Weights of a small self-supervised image encoder: 17.8 epochs.
Rows from block 3 of a small self-supervised image encoder, named by matrix and row number. Rows with one number belong to one neuron. Each number is 50 + 12 x the weight over its row's rms, rounded and kept within 0 to 99. All counts start at 0.
After each neuron's rows are labels from the 100 images, of 14976, where the neuron reaches its highest value: "strongest on" is what is common among them. Only what is clearly more common there than usual is listed. The data: photos of plants, animals and fungi (iNaturalist). In brackets: how many of the 100, against the usual share in percent.
# fc1: MLP up (model.blocks.3.mlp.fc1.weight, 1024x256), inputs 172-255
# fc2: MLP down (model.blocks.3.mlp.fc2.weight, 256x1024, transposed), outputs 172-255

fc1.55:59 71 44 41 63 41 43 52 50 32 57 69 17 53 66 43 33 35 58 67 54 62 36 64 40 44 55 62 46 59 54 42 44 39 49 30 53 39 58 82 62 53 55 46 37 53 58 47 48 58 30 44 51 49 64 12 43 64 40 36 40 45 66 73 42 34 69 72 51 49 55 48 70 53 58 79 46 54 52 67 29 68 37 54
fc2.55:50 24 66 56 56 48 53 43 42 62 60 23 73 28 38 81 67 57 46 31 40 39 56 42 44 54 44 35 63 37 42 60 52 59 62 61 59 78 61 37 43 70 44 35 73 40 38 45 53 44 76 47 52 61 36 74 46 48 67 57 33 53 44 35 58 73 44 36 56 50 38 68 49 46 57 30 37 44 64 45 55 39 44 39
strongest on: class Aves (86 vs 55)

fc1.671:50 65 30 58 50 70 44 51 77 42 60 40 51 47 47 60 64 34 52 65 72 52 42 76 21 56 53 59 55 38 51 45 59 48 50 66 42 56 79 47 59 46 53 47 46 41 47 62 43 48 39 50 45 41 38 48 59 71 39 33 29 71 59 57 46 64 87 64 43 57 64 37 48 73 48 50 56 44 33 54 50 35 22 45
fc2.671:42 57 74 51 54 42 56 55 22 59 33 45 68 38 44 57 29 50 39 41 40 54 71 31 61 52 41 56 35 45 48 59 38 43 50 54 59 40 27 36 42 26 43 67 62 51 48 36 52 38 63 41 44 70 59 50 38 59 60 60 67 41 39 58 58 50 42 43 61 38 32 62 51 47 61 55 52 58 68 42 57 56 76 59
strongest on: phylum Chordata (92 vs 60.8); class Aves (91 vs 55); order Charadriiformes (26 vs 7.6)

fc1.609:51 29 62 47 29 41 51 38 47 51 48 38 47 29 51 47 60 40 52 52 35 72 41 72 48 53 45 84 44 38 44 64 61 57 49 49 48 35 63 39 31 54 44 49 40 21 52 61 50 59 69 35 54 48 46 55 44 42 36 19 36 44 76 38 24 58 31 48 54 56 39 66 60 56 61 66 60 40 54 49 49 48 45 39
fc2.609:44 34 46 43 66 50 47 43 47 63 38 39 44 39 54 59 63 34 41 41 57 55 55 48 46 53 48 21 48 36 37 61 69 59 42 62 68 48 52 41 51 71 71 52 45 39 51 52 40 71 30 44 40 35 39 66 56 64 40 42 49 34 51 36 68 56 63 26 21 47 49 55 38 67 55 55 50 55 77 54 55 50 49 56
strongest on: class Aves (96 vs 55); phylum Chordata (96 vs 60.8); order Accipitriformes (39 vs 3.9); family: Accipitridae (34 vs 3.3)

fc1.584:60 48 43 61 56 54 41 51 59 59 39 54 61 52 46 56 38 57 64 35 42 56 38 26 62 74 45 52 47 57 47 44 69 42 45 54 58 48 48 59 58 62 43 46 42 50 73 43 40 48 55 58 57 51 37 41 55 60 38 60 55 54 55 51 43 58 66 43 74 33 47 38 24 52 64 45 52 39 66 25 25 56 65 36
fc2.584:49 65 52 41 45 54 49 53 57 41 54 53 40 58 59 38 52 36 49 55 45 46 61 59 62 52 64 40 41 35 64 36 57 56 51 49 44 48 62 30 29 55 61 39 64 47 45 50 58 50 58 56 48 54 40 59 28 46 58 37 42 52 48 61 61 39 29 30 36 70 53 42 68 54 57 68 49 48 44 83 60 41 49 58
strongest on: order Accipitriformes (25 vs 3.9)

fc1.555:61 50 54 25 44 33 48 49 25 52 51 59 54 34 54 52 57 49 28 41 62 21 44 45 36 43 23 57 57 55 42 49 48 48 46 46 62 37 44 52 37 54 48 54 48 51 60 16 47 39 55 35 61 42 50 37 58 60 58 57 69 43 57 46 58 34 51 64 62 56 61 11 40 47 62 49 28 54 46 46 54 49 36 33
fc2.555:33 43 63 61 61 68 52 39 66 33 51 44 43 69 34 68 38 34 46 47 54 41 53 31 56 67 54 38 56 60 48 46 58 27 28 35 48 50 58 52 52 57 31 53 48 30 32 56 57 59 51 64 53 59 35 52 51 46 52 22 35 55 34 59 45 42 30 45 49 68 64 74 59 58 40 45 70 49 68 59 41 53 61 58
strongest on: phylum Chordata (95 vs 60.8); class Aves (94 vs 55)

fc1.380:63 52 64 45 31 34 38 43 26 58 42 41 45 54 72 25 64 45 50 61 34 73 45 63 33 41 54 44 45 63 64 73 50 54 58 57 50 48 48 39 47 60 52 34 60 16 39 62 53 70 58 50 66 52 46 59 83 37 47 38 45 46 30 35 34 60 51 61 25 73 48 44 44 69 46 40 68 58 67 44 49 54 41 45
fc2.380:21 53 28 69 59 64 36 47 83 64 51 46 59 29 28 52 50 45 32 47 44 48 59 61 49 44 63 44 46 41 40 46 59 48 58 58 50 59 52 64 53 64 66 51 35 60 58 15 59 47 50 55 34 34 49 59 45 81 52 53 62 52 73 62 47 46 50 49 47 41 48 57 38 46 68 55 46 50 55 48 44 49 52 68
strongest on: class Aves (83 vs 55); order Accipitriformes (27 vs 3.9)

fc1.0:53 41 53 49 53 42 46 55 44 28 49 39 63 55 48 66 67 31 49 47 51 41 37 45 39 68 63 29 71 74 51 40 50 44 51 53 25 42 57 65 34 32 24 41 46 59 47 43 50 68 34 45 53 49 41 61 56 41 40 21 61 62 56 40 39 48 53 44 62 50 63 58 56 56 38 56 25 39 62 71 45 62 19 57
fc2.0:47 50 52 63 39 62 48 57 51 65 59 59 33 45 46 50 38 56 54 39 54 44 70 41 59 33 60 70 37 15 31 47 49 43 38 50 73 57 34 40 43 66 71 42 58 48 57 50 59 33 59 56 37 52 46 38 29 66 59 46 48 34 44 69 69 52 47 61 53 51 38 32 40 37 47 52 59 57 44 39 54 55 69 51
strongest on: order Charadriiformes (31 vs 7.6)

fc1.50:41 49 57 43 55 62 70 50 57 50 46 57 75 52 52 44 44 37 53 52 48 20 46 46 53 53 43 56 41 45 53 49 67 42 45 33 66 52 14 60 67 46 39 40 53 60 54 30 50 55 46 71 49 57 62 45 69 45 51 69 39 41 37 54 48 41 37 67 53 52 52 55 65 46 40 72 68 46 56 27 59 48 34 57
fc2.50:47 53 44 55 46 47 38 41 46 36 44 56 30 44 40 44 32 58 60 63 46 71 40 51 43 49 51 57 64 33 44 55 32 67 63 55 67 43 63 42 52 38 60 54 35 38 24 68 55 45 49 54 48 43 36 44 62 53 63 18 61 46 55 43 57 51 84 38 33 45 41 41 35 53 61 48 32 60 58 76 39 57 38 61
strongest on: order Passeriformes (52 vs 24.9)

fc1.323:42 49 46 49 65 54 54 37 48 44 47 55 49 51 55 59 55 58 49 63 73 49 48 32 37 70 53 26 42 28 54 52 50 51 53 46 46 17 47 43 51 48 53 70 53 50 57 45 63 41 52 41 61 74 41 43 66 63 62 28 41 57 55 61 47 70 40 37 85 62 46 30 57 48 49 42 61 49 41 65 49 52 41 41
fc2.323:50 69 46 45 34 54 60 51 39 65 48 43 69 42 59 39 43 40 39 48 42 50 54 59 57 34 58 43 64 57 60 53 54 49 44 52 60 75 56 44 63 33 49 45 41 64 38 48 38 65 48 61 50 46 43 34 46 43 33 65 53 44 64 17 39 44 53 53 32 33 39 67 38 48 52 77 46 68 55 59 44 44 56 62
strongest on: class Aves (95 vs 55); phylum Chordata (95 vs 60.8); order Passeriformes (50 vs 24.9)

fc1.657:40 47 52 27 42 60 49 40 56 68 32 68 70 32 44 62 47 44 46 42 73 60 46 47 36 61 37 54 44 53 48 60 67 63 66 44 49 64 50 56 48 39 62 49 52 49 33 36 39 60 40 59 31 50 40 34 69 54 53 49 41 66 49 53 15 63 69 58 60 36 70 60 49 50 48 42 42 39 52 52 61 45 40 62
fc2.657:68 73 34 78 46 40 64 56 59 34 33 30 32 49 40 59 43 43 56 46 32 62 35 34 46 46 60 55 45 46 47 39 44 43 33 51 79 36 41 46 52 52 41 54 47 70 62 69 58 39 53 38 73 60 32 60 28 54 56 45 50 48 49 53 68 62 60 46 87 62 49 53 62 35 61 48 61 54 46 65 59 61 51 45
strongest on: phylum Chordata (95 vs 60.8); class Aves (90 vs 55)

fc1.481:43 69 48 33 43 40 44 65 51 55 46 68 55 40 48 63 65 70 63 60 30 55 44 52 52 47 39 68 60 32 57 36 50 50 70 51 35 51 53 53 50 49 57 56 59 52 58 46 40 53 40 45 52 51 53 27 58 49 30 56 67 38 29 40 59 57 49 30 59 40 39 42 52 66 52 39 64 62 52 57 65 49 56 33
fc2.481:40 48 67 57 55 55 52 30 31 56 69 19 73 54 33 41 52 41 56 52 70 46 65 58 46 43 42 37 36 66 53 61 24 44 21 50 48 39 57 58 63 50 54 37 49 51 53 40 37 62 63 47 44 51 53 64 43 63 50 58 46 52 72 64 53 27 34 56 56 68 73 66 47 43 44 41 61 29 45 50 51 64 40 45
strongest on: order Accipitriformes (30 vs 3.9)

fc1.33:29 58 52 41 45 68 41 54 40 63 19 67 46 40 51 53 28 59 38 22 36 55 36 48 57 68 37 42 38 46 47 53 44 39 59 58 12 57 40 43 33 59 55 54 52 47 27 53 67 64 55 51 40 73 65 69 37 47 33 37 64 72 52 59 15 46 50 48 50 45 53 63 62 35 38 42 52 56 49 47 43 35 53 21
fc2.33:47 56 31 41 55 64 57 55 53 57 84 37 54 80 41 63 46 65 55 73 72 50 71 27 64 47 63 40 53 58 45 56 53 44 38 32 75 41 48 50 84 67 41 35 50 54 49 27 50 61 47 56 65 29 46 34 68 58 54 45 44 26 40 53 63 54 47 44 45 55 37 44 64 71 64 43 47 66 60 51 68 72 37 74
strongest on: phylum Arthropoda (60 vs 30.9)

fc1.683:59 64 52 19 31 34 50 63 59 47 51 37 49 58 58 36 53 58 62 49 49 61 57 45 37 58 34 42 77 27 62 72 38 32 38 78 57 63 30 39 48 51 50 44 26 49 42 60 46 31 39 51 52 49 45 49 54 46 40 36 67 64 61 39 67 42 69 49 70 73 46 25 54 60 60 46 47 55 54 64 42 59 44 62
fc2.683:27 30 50 52 50 68 42 52 60 43 62 52 46 49 50 70 48 60 38 58 52 25 51 52 69 33 58 46 20 70 43 39 35 51 54 63 39 23 50 74 47 44 45 45 70 65 68 59 61 53 63 46 57 43 63 52 39 38 35 50 35 37 61 53 55 72 41 58 47 55 81 57 43 46 23 43 48 44 49 23 56 47 43 40
strongest on: class Aves (86 vs 55); order Accipitriformes (33 vs 3.9); family: Accipitridae (28 vs 3.3)

fc1.390:52 47 62 70 44 40 57 48 51 48 35 59 60 28 54 65 47 44 60 55 53 42 46 48 43 62 60 43 49 51 54 33 38 29 64 45 44 54 44 45 52 61 53 41 62 48 45 55 50 64 43 53 65 18 44 65 51 49 50 65 51 51 55 48 45 38 67 48 38 39 60 45 74 67 63 30 50 41 77 49 40 73 51 35
fc2.390:47 56 51 39 46 53 49 69 69 37 33 51 52 25 51 24 55 39 59 50 51 48 53 74 44 39 58 53 47 59 30 54 79 71 39 55 47 21 45 37 42 63 59 56 54 36 54 34 58 73 52 56 41 68 58 48 50 66 45 48 57 42 34 54 35 68 38 48 53 56 36 63 41 38 33 57 39 48 41 44 47 67 52 38
strongest on: phylum Arthropoda (69 vs 30.9); class Insecta (64 vs 29.2)

fc1.451:59 43 59 53 46 53 62 48 31 46 51 65 52 28 56 48 34 53 37 44 40 31 65 40 55 82 33 60 57 38 38 33 41 32 37 57 31 57 58 43 23 40 30 56 59 39 50 37 34 74 47 73 57 74 36 54 46 37 66 57 63 40 45 42 42 41 51 48 40 32 49 57 64 57 39 46 64 36 49 58 60 56 57 55
fc2.451:31 75 42 54 69 67 45 56 61 45 46 36 47 41 68 37 51 49 56 65 62 52 33 42 44 42 65 51 64 47 80 52 60 54 64 43 63 43 41 59 63 43 37 35 51 59 53 48 58 33 36 48 34 41 55 34 73 53 58 50 56 46 63 61 41 66 74 58 69 36 52 31 51 47 89 36 59 58 50 39 49 53 39 63
strongest on: order Passeriformes (54 vs 24.9)

fc1.259:55 59 47 36 38 65 30 28 51 61 63 50 75 50 36 67 55 54 52 44 37 43 64 45 39 61 46 54 23 60 61 41 49 45 38 56 44 53 40 59 63 44 18 37 42 37 45 37 44 32 61 61 63 34 72 58 10 64 46 49 31 45 45 55 52 53 59 55 59 38 35 49 49 65 36 45 37 60 49 35 44 68 44 37
fc2.259:55 53 60 57 56 22 45 75 56 50 44 47 47 51 60 35 73 35 52 62 66 53 33 63 51 40 70 54 56 30 48 47 47 48 37 54 47 27 26 60 44 60 86 65 40 60 51 44 57 49 53 64 36 62 39 37 60 37 53 33 68 65 50 52 33 64 38 40 27 62 61 54 45 46 61 47 57 49 42 63 48 37 53 69
strongest on: phylum Arthropoda (61 vs 30.9); class Insecta (60 vs 29.2)

fc1.394:38 50 65 69 64 63 48 55 38 56 48 51 37 37 37 57 41 54 44 57 34 74 49 40 51 50 63 43 44 43 53 53 50 59 46 27 46 18 50 58 35 32 27 37 53 62 53 55 59 38 44 51 45 62 61 61 64 54 39 59 62 61 53 44 58 64 66 58 48 48 46 36 37 54 43 74 62 29 52 51 21 54 52 41
fc2.394:51 32 32 30 43 47 35 37 59 47 68 56 95 55 49 52 62 34 40 57 54 32 42 50 58 62 59 76 55 51 72 42 44 55 63 46 41 61 57 19 75 60 73 53 47 37 57 53 58 43 61 52 46 61 63 21 58 60 45 44 56 47 60 52 27 45 63 40 33 54 46 49 48 37 71 55 31 44 36 47 40 57 49 44
strongest on: class Aves (83 vs 55)

fc1.127:38 45 50 46 56 51 52 29 46 42 51 41 51 34 59 37 47 63 51 55 80 67 42 56 67 80 49 61 39 42 50 47 37 57 40 47 37 55 41 30 49 43 53 61 59 63 53 33 36 82 51 54 62 52 63 56 25 70 71 63 42 36 70 30 71 36 13 58 52 41 43 53 44 40 55 64 58 62 39 49 48 25 50 56
fc2.127:49 48 46 53 65 43 61 55 57 43 49 71 55 67 53 40 36 28 57 46 24 49 34 55 36 43 63 36 34 42 71 52 66 65 42 52 42 57 63 30 46 47 41 56 29 54 63 49 63 40 69 33 48 61 39 31 67 34 47 40 69 57 36 69 57 63 65 41 53 56 69 44 58 54 56 57 54 41 64 70 58 52 64 47
strongest on: phylum Chordata (95 vs 60.8); class Aves (94 vs 55); order Accipitriformes (37 vs 3.9); family: Accipitridae (34 vs 3.3)

fc1.421:64 66 38 68 66 59 32 45 58 40 55 66 70 65 69 51 27 51 50 45 49 33 58 46 54 53 49 28 61 58 61 38 43 49 52 36 33 62 29 69 57 35 57 39 61 77 37 45 58 48 40 69 34 61 56 45 56 40 60 74 68 50 45 71 64 36 73 37 74 44 60 44 46 31 54 34 42 51 42 55 46 65 44 63
fc2.421:50 37 55 54 56 40 43 59 45 60 45 40 41 49 52 66 53 57 37 48 65 43 57 49 43 52 66 54 44 36 39 54 37 59 41 62 64 51 69 44 69 79 67 70 36 59 50 42 42 68 63 36 95 47 49 63 43 65 48 51 36 48 37 38 60 65 66 44 27 46 53 42 64 50 37 43 52 49 49 40 43 58 57 62
strongest on: order Accipitriformes (30 vs 3.9); family: Accipitridae (27 vs 3.3)

fc1.704:63 54 63 48 39 35 44 57 42 68 41 45 64 56 78 41 37 56 43 56 34 61 29 41 52 58 33 39 33 30 59 33 21 34 51 52 46 57 58 35 49 57 66 73 42 44 66 30 40 56 57 51 33 36 63 46 49 40 40 36 62 58 49 50 56 39 60 42 69 72 40 49 38 43 54 46 46 41 56 43 75 57 31 45
fc2.704:39 45 54 53 58 62 65 36 48 28 67 70 57 45 50 45 40 46 42 36 69 53 48 39 53 37 72 42 53 72 36 51 72 44 36 12 57 58 59 70 32 52 31 35 60 72 52 42 41 50 57 56 52 82 34 62 43 58 80 37 28 45 59 63 34 65 29 54 51 28 66 63 53 66 65 41 63 47 65 52 41 52 84 33
strongest on: class Aves (85 vs 55); order Passeriformes (59 vs 24.9)

fc1.411:25 67 65 57 67 50 55 44 45 53 51 54 31 69 26 59 51 29 47 61 54 33 48 65 64 58 26 50 34 57 27 37 59 52 60 42 75 43 41 59 52 56 59 70 52 55 56 36 31 50 46 45 56 36 54 70 52 43 30 37 40 32 67 44 40 54 60 41 53 46 36 28 69 47 64 59 60 43 49 40 47 42 65 48
fc2.411:44 61 65 47 58 52 34 50 46 36 59 20 48 35 66 55 47 41 52 67 53 54 49 42 31 55 53 45 47 59 61 60 54 50 40 36 22 53 49 38 55 38 55 48 36 64 29 35 70 65 60 50 63 48 64 50 37 43 72 86 47 54 50 37 43 60 55 65 69 37 77 44 24 64 49 36 33 59 72 61 46 55 36 56
strongest on: order Accipitriformes (28 vs 3.9)