From a checkpoint of a small self-supervised image encoder: muon at rate 0.01.
Rows from block 3 of a small self-supervised image encoder, named by matrix and row number. Rows with one number belong to one neuron. Each number is 128 + 32 x the weight over its row's rms, rounded and kept within 0 to 255. All counts start at 0. Numbers have three digits each.
After each neuron's rows are labels from the 100 images, of 14976, where the neuron reaches its highest value: "top examples" is what is common among them. Only what is clearly more common there than usual is listed. The data: photos of plants, animals and fungi (iNaturalist).
# fc1: MLP up (model.blocks.3.mlp.fc1.weight, 1024x256), inputs 86-171
# fc2: MLP down (model.blocks.3.mlp.fc2.weight, 256x1024, transposed), outputs 86-171

fc1.187:132149166119102120163068139150129126084108053159114093127107147107117077123143137084136068139101040065102154144156094157161138083146155126171165126131161073113137182149094136140129126107121109133106177095200123117122050168144059113171098183106172185124172138
fc2.187:119096103160147111104154161166110175122085146098096107110188101147072102095119172105077151145125133125106096123125137107162155193210052097113103133137112111137180079153199105160098184147174109163104134122061153189126188153111199082081129122136130140111178076
top examples: order Lepidoptera

fc1.63:120034192146140112160108184086143160095202170149115124114191105100128142073102128185099108126143110116164147162130110092108084128129102113086147165119116158118171131151108132099103130070101145097171173180146136163107120155168063163151127099110148138175156098
fc2.63:175062063178161091149110112129067155099105105121147162101141127110200094105100111117072178092217098113085101113130172122097134106145148167113129133088165108065120121172132132109165120144116144098086084146148127141153102164134163077138140166127090121109065037
top examples: phylum Arthropoda; class Insecta

fc1.626:144180113146116134101106126171086142090146125120100132110058110119157129122082106144114075100175136078099086084135112137160088115114122163090146151165082107080132074120130163147105121141137109158074078147154166092143084071144056109137099133107116148100108107
fc2.626:169110111139113134159124113092146103141157114122122162093154152132110095109143139115137189163103122143162186147133173102146164144121069084130070105085147142158133156136130070145127106154079096134146174119094109174114169176139195163209110151135099135177099165
top examples: order Charadriiformes

fc1.565:163133067136124117097060152105181145177142110132201144082105120082098169159094128197169188128119144080148108147150180080181096144122112190131077156066144082112079112115085097128110094170098133133091162152146108090069133108158114144129105162133161127142105080
fc2.565:091074180141118119123145099125072075107091144146127106192109168151083119139193137128090131133145146134072111102105117149157134184093125071081186089169131141090123138193098105146148170115100156093169094132166136121190125141096126150117185111110114116077126147
top examples: class Aves; order Passeriformes

fc1.131:078171108119161133147060118093109132165106115138092162112108158133086191135161163119089188128109104140130162165132093165101162083108120082068135127109210117183154171192100149129107139109162180031151144115079119151191092115129150173156119150106154156136183119
fc2.131:166141126110083175119203118148121119093124090153086163179135114128069113136170145119104110136120143118100093090117082113057160122142101087219081172154093137085128100143140122168160119088097129136102140129160206124103153110074119132118139076133196122091149112
top examples: phylum Chordata; class Aves; order Accipitriformes; family: Accipitridae

fc1.631:137171135161062117142166150192080143102102190158095140118118154168057145114085106090117163089132126132154149157128062140132125104167138150123175172109172187101129188176163111131148131114137111080102138205120071116143146138169107091166142141107097097166163115
fc2.631:140126141126181115116104128147113150143172120051078138127092128083106062207153107139090091173105173088100103129149138095161138103123166147137139142138124097132131126073044170176070094139137179131145156090115145106155151158101097145118109158106138157105080060
top examples: order Lepidoptera

fc1.228:173123076081136131073127125117139126129125148086132126119114196152142122124116173106094147174163124140114154108152103097154174175151156148040144146107180104173163125081070103154183115123098149062139106139153120115153144117135111137131116164124132121113136150
fc2.228:083150192151127071158178119124104150199138158149081168121113150126186124115168130136139136089121126112101109114094157154111086058114073150175089124176068153087143112112129106112109114147125097173115139140139104151106099085113164141109145057150166131144153108
top examples: order Charadriiformes

fc1.435:159116157069158105147127162138141071122181096080133077177130191109098111057131114153127109143102110162175146113129126119147169092122165107138197139187117134118126097134173135142046116109132127102127132131113074109126137103163074105116121232104153111159170131
fc2.435:091151143141080140127121154110138150136111165168142161133102091159157175135139145100117125071157148092109174156135106123107101128172083099144076119107094120139139125135086159116184122157087143117103091124141198122093099128115122133150117090199142145146073162
top examples: phylum Arthropoda; class Insecta; order Lepidoptera

fc1.637:090101201097134098115064104104067168130118163146110069162094077106172104130132145119130188119142085150148156148093126149167123118090113124178122144146131131072131090146141038108112177136120152191097103079132185089132197160141122159088130125109163123109130082
fc2.637:169113083143135140100147132158188117119167113096166119093143141090097140096144091124138092106145090084160167133153129131096119098168086141158146137141146082111099166139112168146122097145140200113110170131139105154113090120139113121082112094071145160185055116
top examples: order Accipitriformes

fc1.619:142081114096092107094102121110145121176088119149158104112105150150073116118167127095074069114135166170108117132118175180185123217149155111121137126105172202137131130119120115050108131178198110140171150105122160107097138116154092138119156112158120158171100136
fc2.619:093145101120154131143146166132112133123143155107132111155153121188107122142178201152153145143150155137105117117094164093114165096101126109130096114088176123119135108169108194150120109130132117109135103122140184144085120124157175079162143082090170058078146150
top examples: order Passeriformes

fc1.357:118045186108167122095114059098102118152124104191140088137108134124094138103158117162194136125116122181122134151133086089134182071145121104111144147154127147100199157136131173109124187108147092140202122121120104077126137147168103154131129129093136197136169113
fc2.357:120166151122127088101118175173111164082123115106118147146141132195152089200144128077082105178115138095159166088144119194097064155113143125168125179129135131116117099109123116158132080159133142102088106109134200160132135140124149066107130070117123093055097117
top examples: class Aves; order Accipitriformes

fc1.689:144095110183135126119082115221124109062120142084159178119143113079123086113174178081136104072114143120155171146090104136094154152153152125090128102125119163141145111114156153091138083072082133163102155076134144111154081108112147104091122166144109157162186075
fc2.689:173115147129101081123200127121180113178142134124098114093121156160159047145101102147139117150105112169081149084131190119134078099129105106162151097172093093078114126143108126170124131163144094129158101178110150107111161163095115142168153147086076110133145186
top examples: phylum Chordata; class Aves; order Accipitriformes; family: Accipitridae

fc1.423:163168173102139084098153118142129128131049164120179080114083131156081114174165089100153096085128128183126129145158192149118156197116148158161143087155155137143079172197169127072156113131169081137078081109136093106076148134085078141108133128104169181109154104
fc2.423:202077064144115158132139173145136095142169091076113120126147121086138127077111084090176153200122081098130118065186138135155126157187087076123109111153063096131157060146146097123151154162098083121165179150235138140176119129126148131091166156097125140077124121
top examples: order Accipitriformes; family: Accipitridae

fc1.614:096083172123170137077138150155164186135134100099108130116058147105112118092135121113105124137187161132164111047134109108100179078089138160111096109194160079108125162137121087157096146160100079168120135126107108139129181160047111127121146145141079181137081169
fc2.614:167147105080125110119140104126153131165139135064147177102142169169131158138112066099136104100109122150082090242177201164070070145152169126121143130133050122128134080153174113148154142098130124126125130165174106130087111139172161134194188044120147137120105110
top examples: order Charadriiformes

fc1.93:085125152188097144160136179124131149119109106110167157106135153119141082169162120153131117153105147105153104139153128113095110124137139175108086087131162191130106100167180081166059108095190136160145183104141158134168095156170135113108138156157168163083123155
fc2.93:162141116138136123097168165097103135136187148170108167105134159131061170116130162086143171127194137133166146125133129100126139131143154082127110196111116114149186186080136167128175173144073147091082111119154115139110101178081128138156132121132068090114188046
top examples: order Accipitriformes; family: Accipitridae

fc1.369:107127219130122119130123171120161174126150091114167137162126119103152115163153149167100192137151102102145130128139132157106133143121149129161098119120104089082064072142105152178117178128161107156108097159134154145188140099077139096160125172125151152111157092
fc2.369:181109113159135064162118172141112131103162076165144108167092127140063108126067168139137121124123125114115104103108139158114096153134148143130129143082129137112160156121138148128099095112133128046094123142097144092125084100121089065100146120155108151191100170
top examples: order Lepidoptera

fc1.734:137138107154127127156114101083165204134137107139147123172146185223128108072083074114150163175145147160119145119135105116138159157097157178094122104108131125136157132164135132088128099118119091086129118089176087147073181132111129135134129111139162091132120102
fc2.734:095111074200116106149142186186126171092112130107134154089183141072120088092087102136092077168187189167118104170157178142111089117196092158133130183180092108083092116124099155132150120187122140115082133128166115076136116156106158098063120158127114115169139087
top examples: phylum Arthropoda; class Insecta

fc1.563:120137145077117093166124096173129180091119129028105099120107109125101073126136143153143153118126159127157074052137148153134101100136095166123113126064099142095117127150158160164107147085134086070167157089166101135088072179208178095112188137169104162151172125
fc2.563:181108124096180153112126149139125137107086153108144125116143092181131101178115115184070130133085068149160110169159149070172106127130128100122162129139176139148164117117139148107129135113169095142060084170136159162083139068164113117167054184098131095153126082
top examples: phylum Chordata; class Aves

fc1.742:082138160101129177111183156200153166080171128159142151151151127103160160142117142115100141134088070125132101183133155132101142091131095084067111115097107155136139154090135110130124093169131122135191092157104099167120122140085128158138086182169126130124172151
fc2.742:124183087163114150144117111130162158157197128183138091146105136142142141096112151137101110122102134099101170081147164100108120170128121134063151096125109134080136144198140095157119140135140139115126120141114131070132091182160116073132168089124120118044088166
top examples: order Charadriiformes

fc1.644:115106112120147136133134159109110126109173118166057118158117160152195088174153127089117150118134111110128115186151155147073190172118095151118119132138176186146128138153100076141163105122115121130103080094157119139144073096150142129118169130124170176123116126
fc2.644:141168156146097165134156146151167122163119111085221220124142118150124109136123128136152084134092135115125123069093131133180149102133126087152102128115117066125120147156108144116099158135134087113146132125092167122139145146119110129114071146130079102078137119
top examples: phylum Arthropoda

fc1.408:099059142092084134107120142153117165126104101074110154126169144081118114097161050142147090141151144142112140120130094121223106018104074178121171154117142127121154131128130126149104168122118171112143125118139159121156059100184123088117178106137124189120079154
fc2.408:124135090143144099133147091186083108080130148117141135166168120140110109133106151123118159169155119163161183170172208126156133164131148112106120098103128094122135108125153172161126094123145090196168089146081123132116106180204126150192133145142100129135141134
top examples: phylum Chordata; class Aves

fc1.520:111141119090122108173106103066096116199150170149116118154111116094103117114159166130133115095123134153150118123124109087101159135116150126118159072187159163158190146151092183133084125122141116154105157138085174116167121134163155104123137126085136190094121149
fc2.520:133132121117132099154146168166156083106130090104150176166125137249093112144160071112107092105155142114110177102094148128160080152153104141163125169098107097110092100112111088141136152112112128109052134088162176112083139114100089134131122097162155080127121126
top examples: class Aves; phylum Chordata; order Passeriformes

fc1.15:093143069129131090132095152116096112144065120145116156123057115154107113087098195123105127124148168127141179146105112111169115109095101163066142085114175150108155128181136119160165122128128181122163113139063130133194087170149139136118103127108117155198148126
fc2.15:160126136121171167109164068150123140161104095181138158128221158137138110123150083160093134133103080171120062144118164136057118073137110090150089151125104167137072111114138132079143115142124100137146135124181139094133134100125097098124099139137197165067178120
top examples: class Aves; phylum Chordata; order Accipitriformes; family: Accipitridae

fc1.721:127112089170087116139140170125109068132120150163096156141121063117124141125162111112182123182142123173110109199124157160155123112118150095142150161131105137129159145069062120133120134141083114062075148093115132116138171152109133182108213173154071116133114117
fc2.721:159132124119188184115110079123134186107182148069168106133166175144078107092105094156109123144129121124098160081141079170127113158109054167167086095132129081171123107171104180128162152095131108161215110145111151091139128077125133083158077150159148157105158128
top examples: class Aves; phylum Chordata; order Accipitriformes

fc1.201:134150150163114168124177086121101143150121137075172123080110112055135093138116110137156112175119151101125103166162085126134175124087153220088101094142097154129159137143107131156173141091146167126225126115118103033142147120180098091136158094166165062145104101
fc2.201:102090088106133127118085189123178140130145130147111117133142166107094159143124171141106132121091130123125161157062134106073121115124121129171110155112124110100140101124106097135055120191074109144085154110130165159117122145091126199205112141125086144132138166
top examples: order Accipitriformes

fc1.126:132080163127130093131101109164155101141127069158106125137073171101133102134076145158142120135119129154135087093145131121148088146113104189128082161130131121144057113155205172158081090096154120120117108147090146141160159069133103129200071129123103233128147090
fc2.126:157118093144098195063151164148098218167101105125121071138129092085170133071149069133108092128104142100086167147170115134098131129152111091093099129146093074107190164127053145133185124146057123159130170171145172145105127134145162114125113144156190040038086130
top examples: phylum Chordata; class Aves; order Accipitriformes; family: Accipitridae

fc1.185:167139151156088181127124132117101160158166147158105129179081112111178125105136153097088111074092047146081114091138160118030118174102085112097175172151137123120136122143141104124100138175084140103166126153116144098119106121056121116138130138131105119197122135
fc2.185:109124068117113126132138140106132143091101147137133174100162173091129099091118094121134115166132148079169130135167132171132174083104119114111100084070081168162110122113083088136190148053156120140055096141101090145132091143111085162051176152092139112090129127
top examples: order Passeriformes

fc1.355:122115118142114127109114130107135104150126069130134199119111122152125185105059118128095123133140100103090135103122091150151122157120090087088187098056100157133101119147099164073124147155135178113129205152141125124086108144140083156079162135147147132211132120
fc2.355:136188103112206065135098156093145093103144156079079160113119120148122130172126126115166142107122163147151115155123118165165156164182115149090101174117157098108084140107175167125097109117108156078147160136169141180126155156130086094188135125140109114112142138
top examples: class Aves; phylum Chordata; order Passeriformes

fc1.767:100114108097163172136145086170133171102041194072148099116117147128170132160095101156154128139083101106153140091147155118159129136090105190106151135161116144147151140070082121087165060098112151127085167176093096193151186129121139097115100157124109111116144115
fc2.767:150155108161109099155102164070132145133203142158108133126173105162122133105157143146158114089133153159155127160122133164115107145147154099141124118122185107146095104193170129177108124180092058103148117103132083096102037133083125147148119107165123190131089106
top examples: class Aves; phylum Chordata

fc1.0:101133147196150118144076130167181092088136118136139120168113123093149111096106158144059157066154121106090118183096139145128101111140121127133151132141077112135148177153130163082086141140139180138094091111079125130174085147082085140122137150103120133053118128
fc2.0:104148096052057149126147155097070173143125121143111188070121110139123167146179132143155108138102113136135159082166076121115134124096133127131158107137165175110099082094157105160146125150137126103169163191153091078147104117212182116130110167151165155138124134
top examples: order Charadriiformes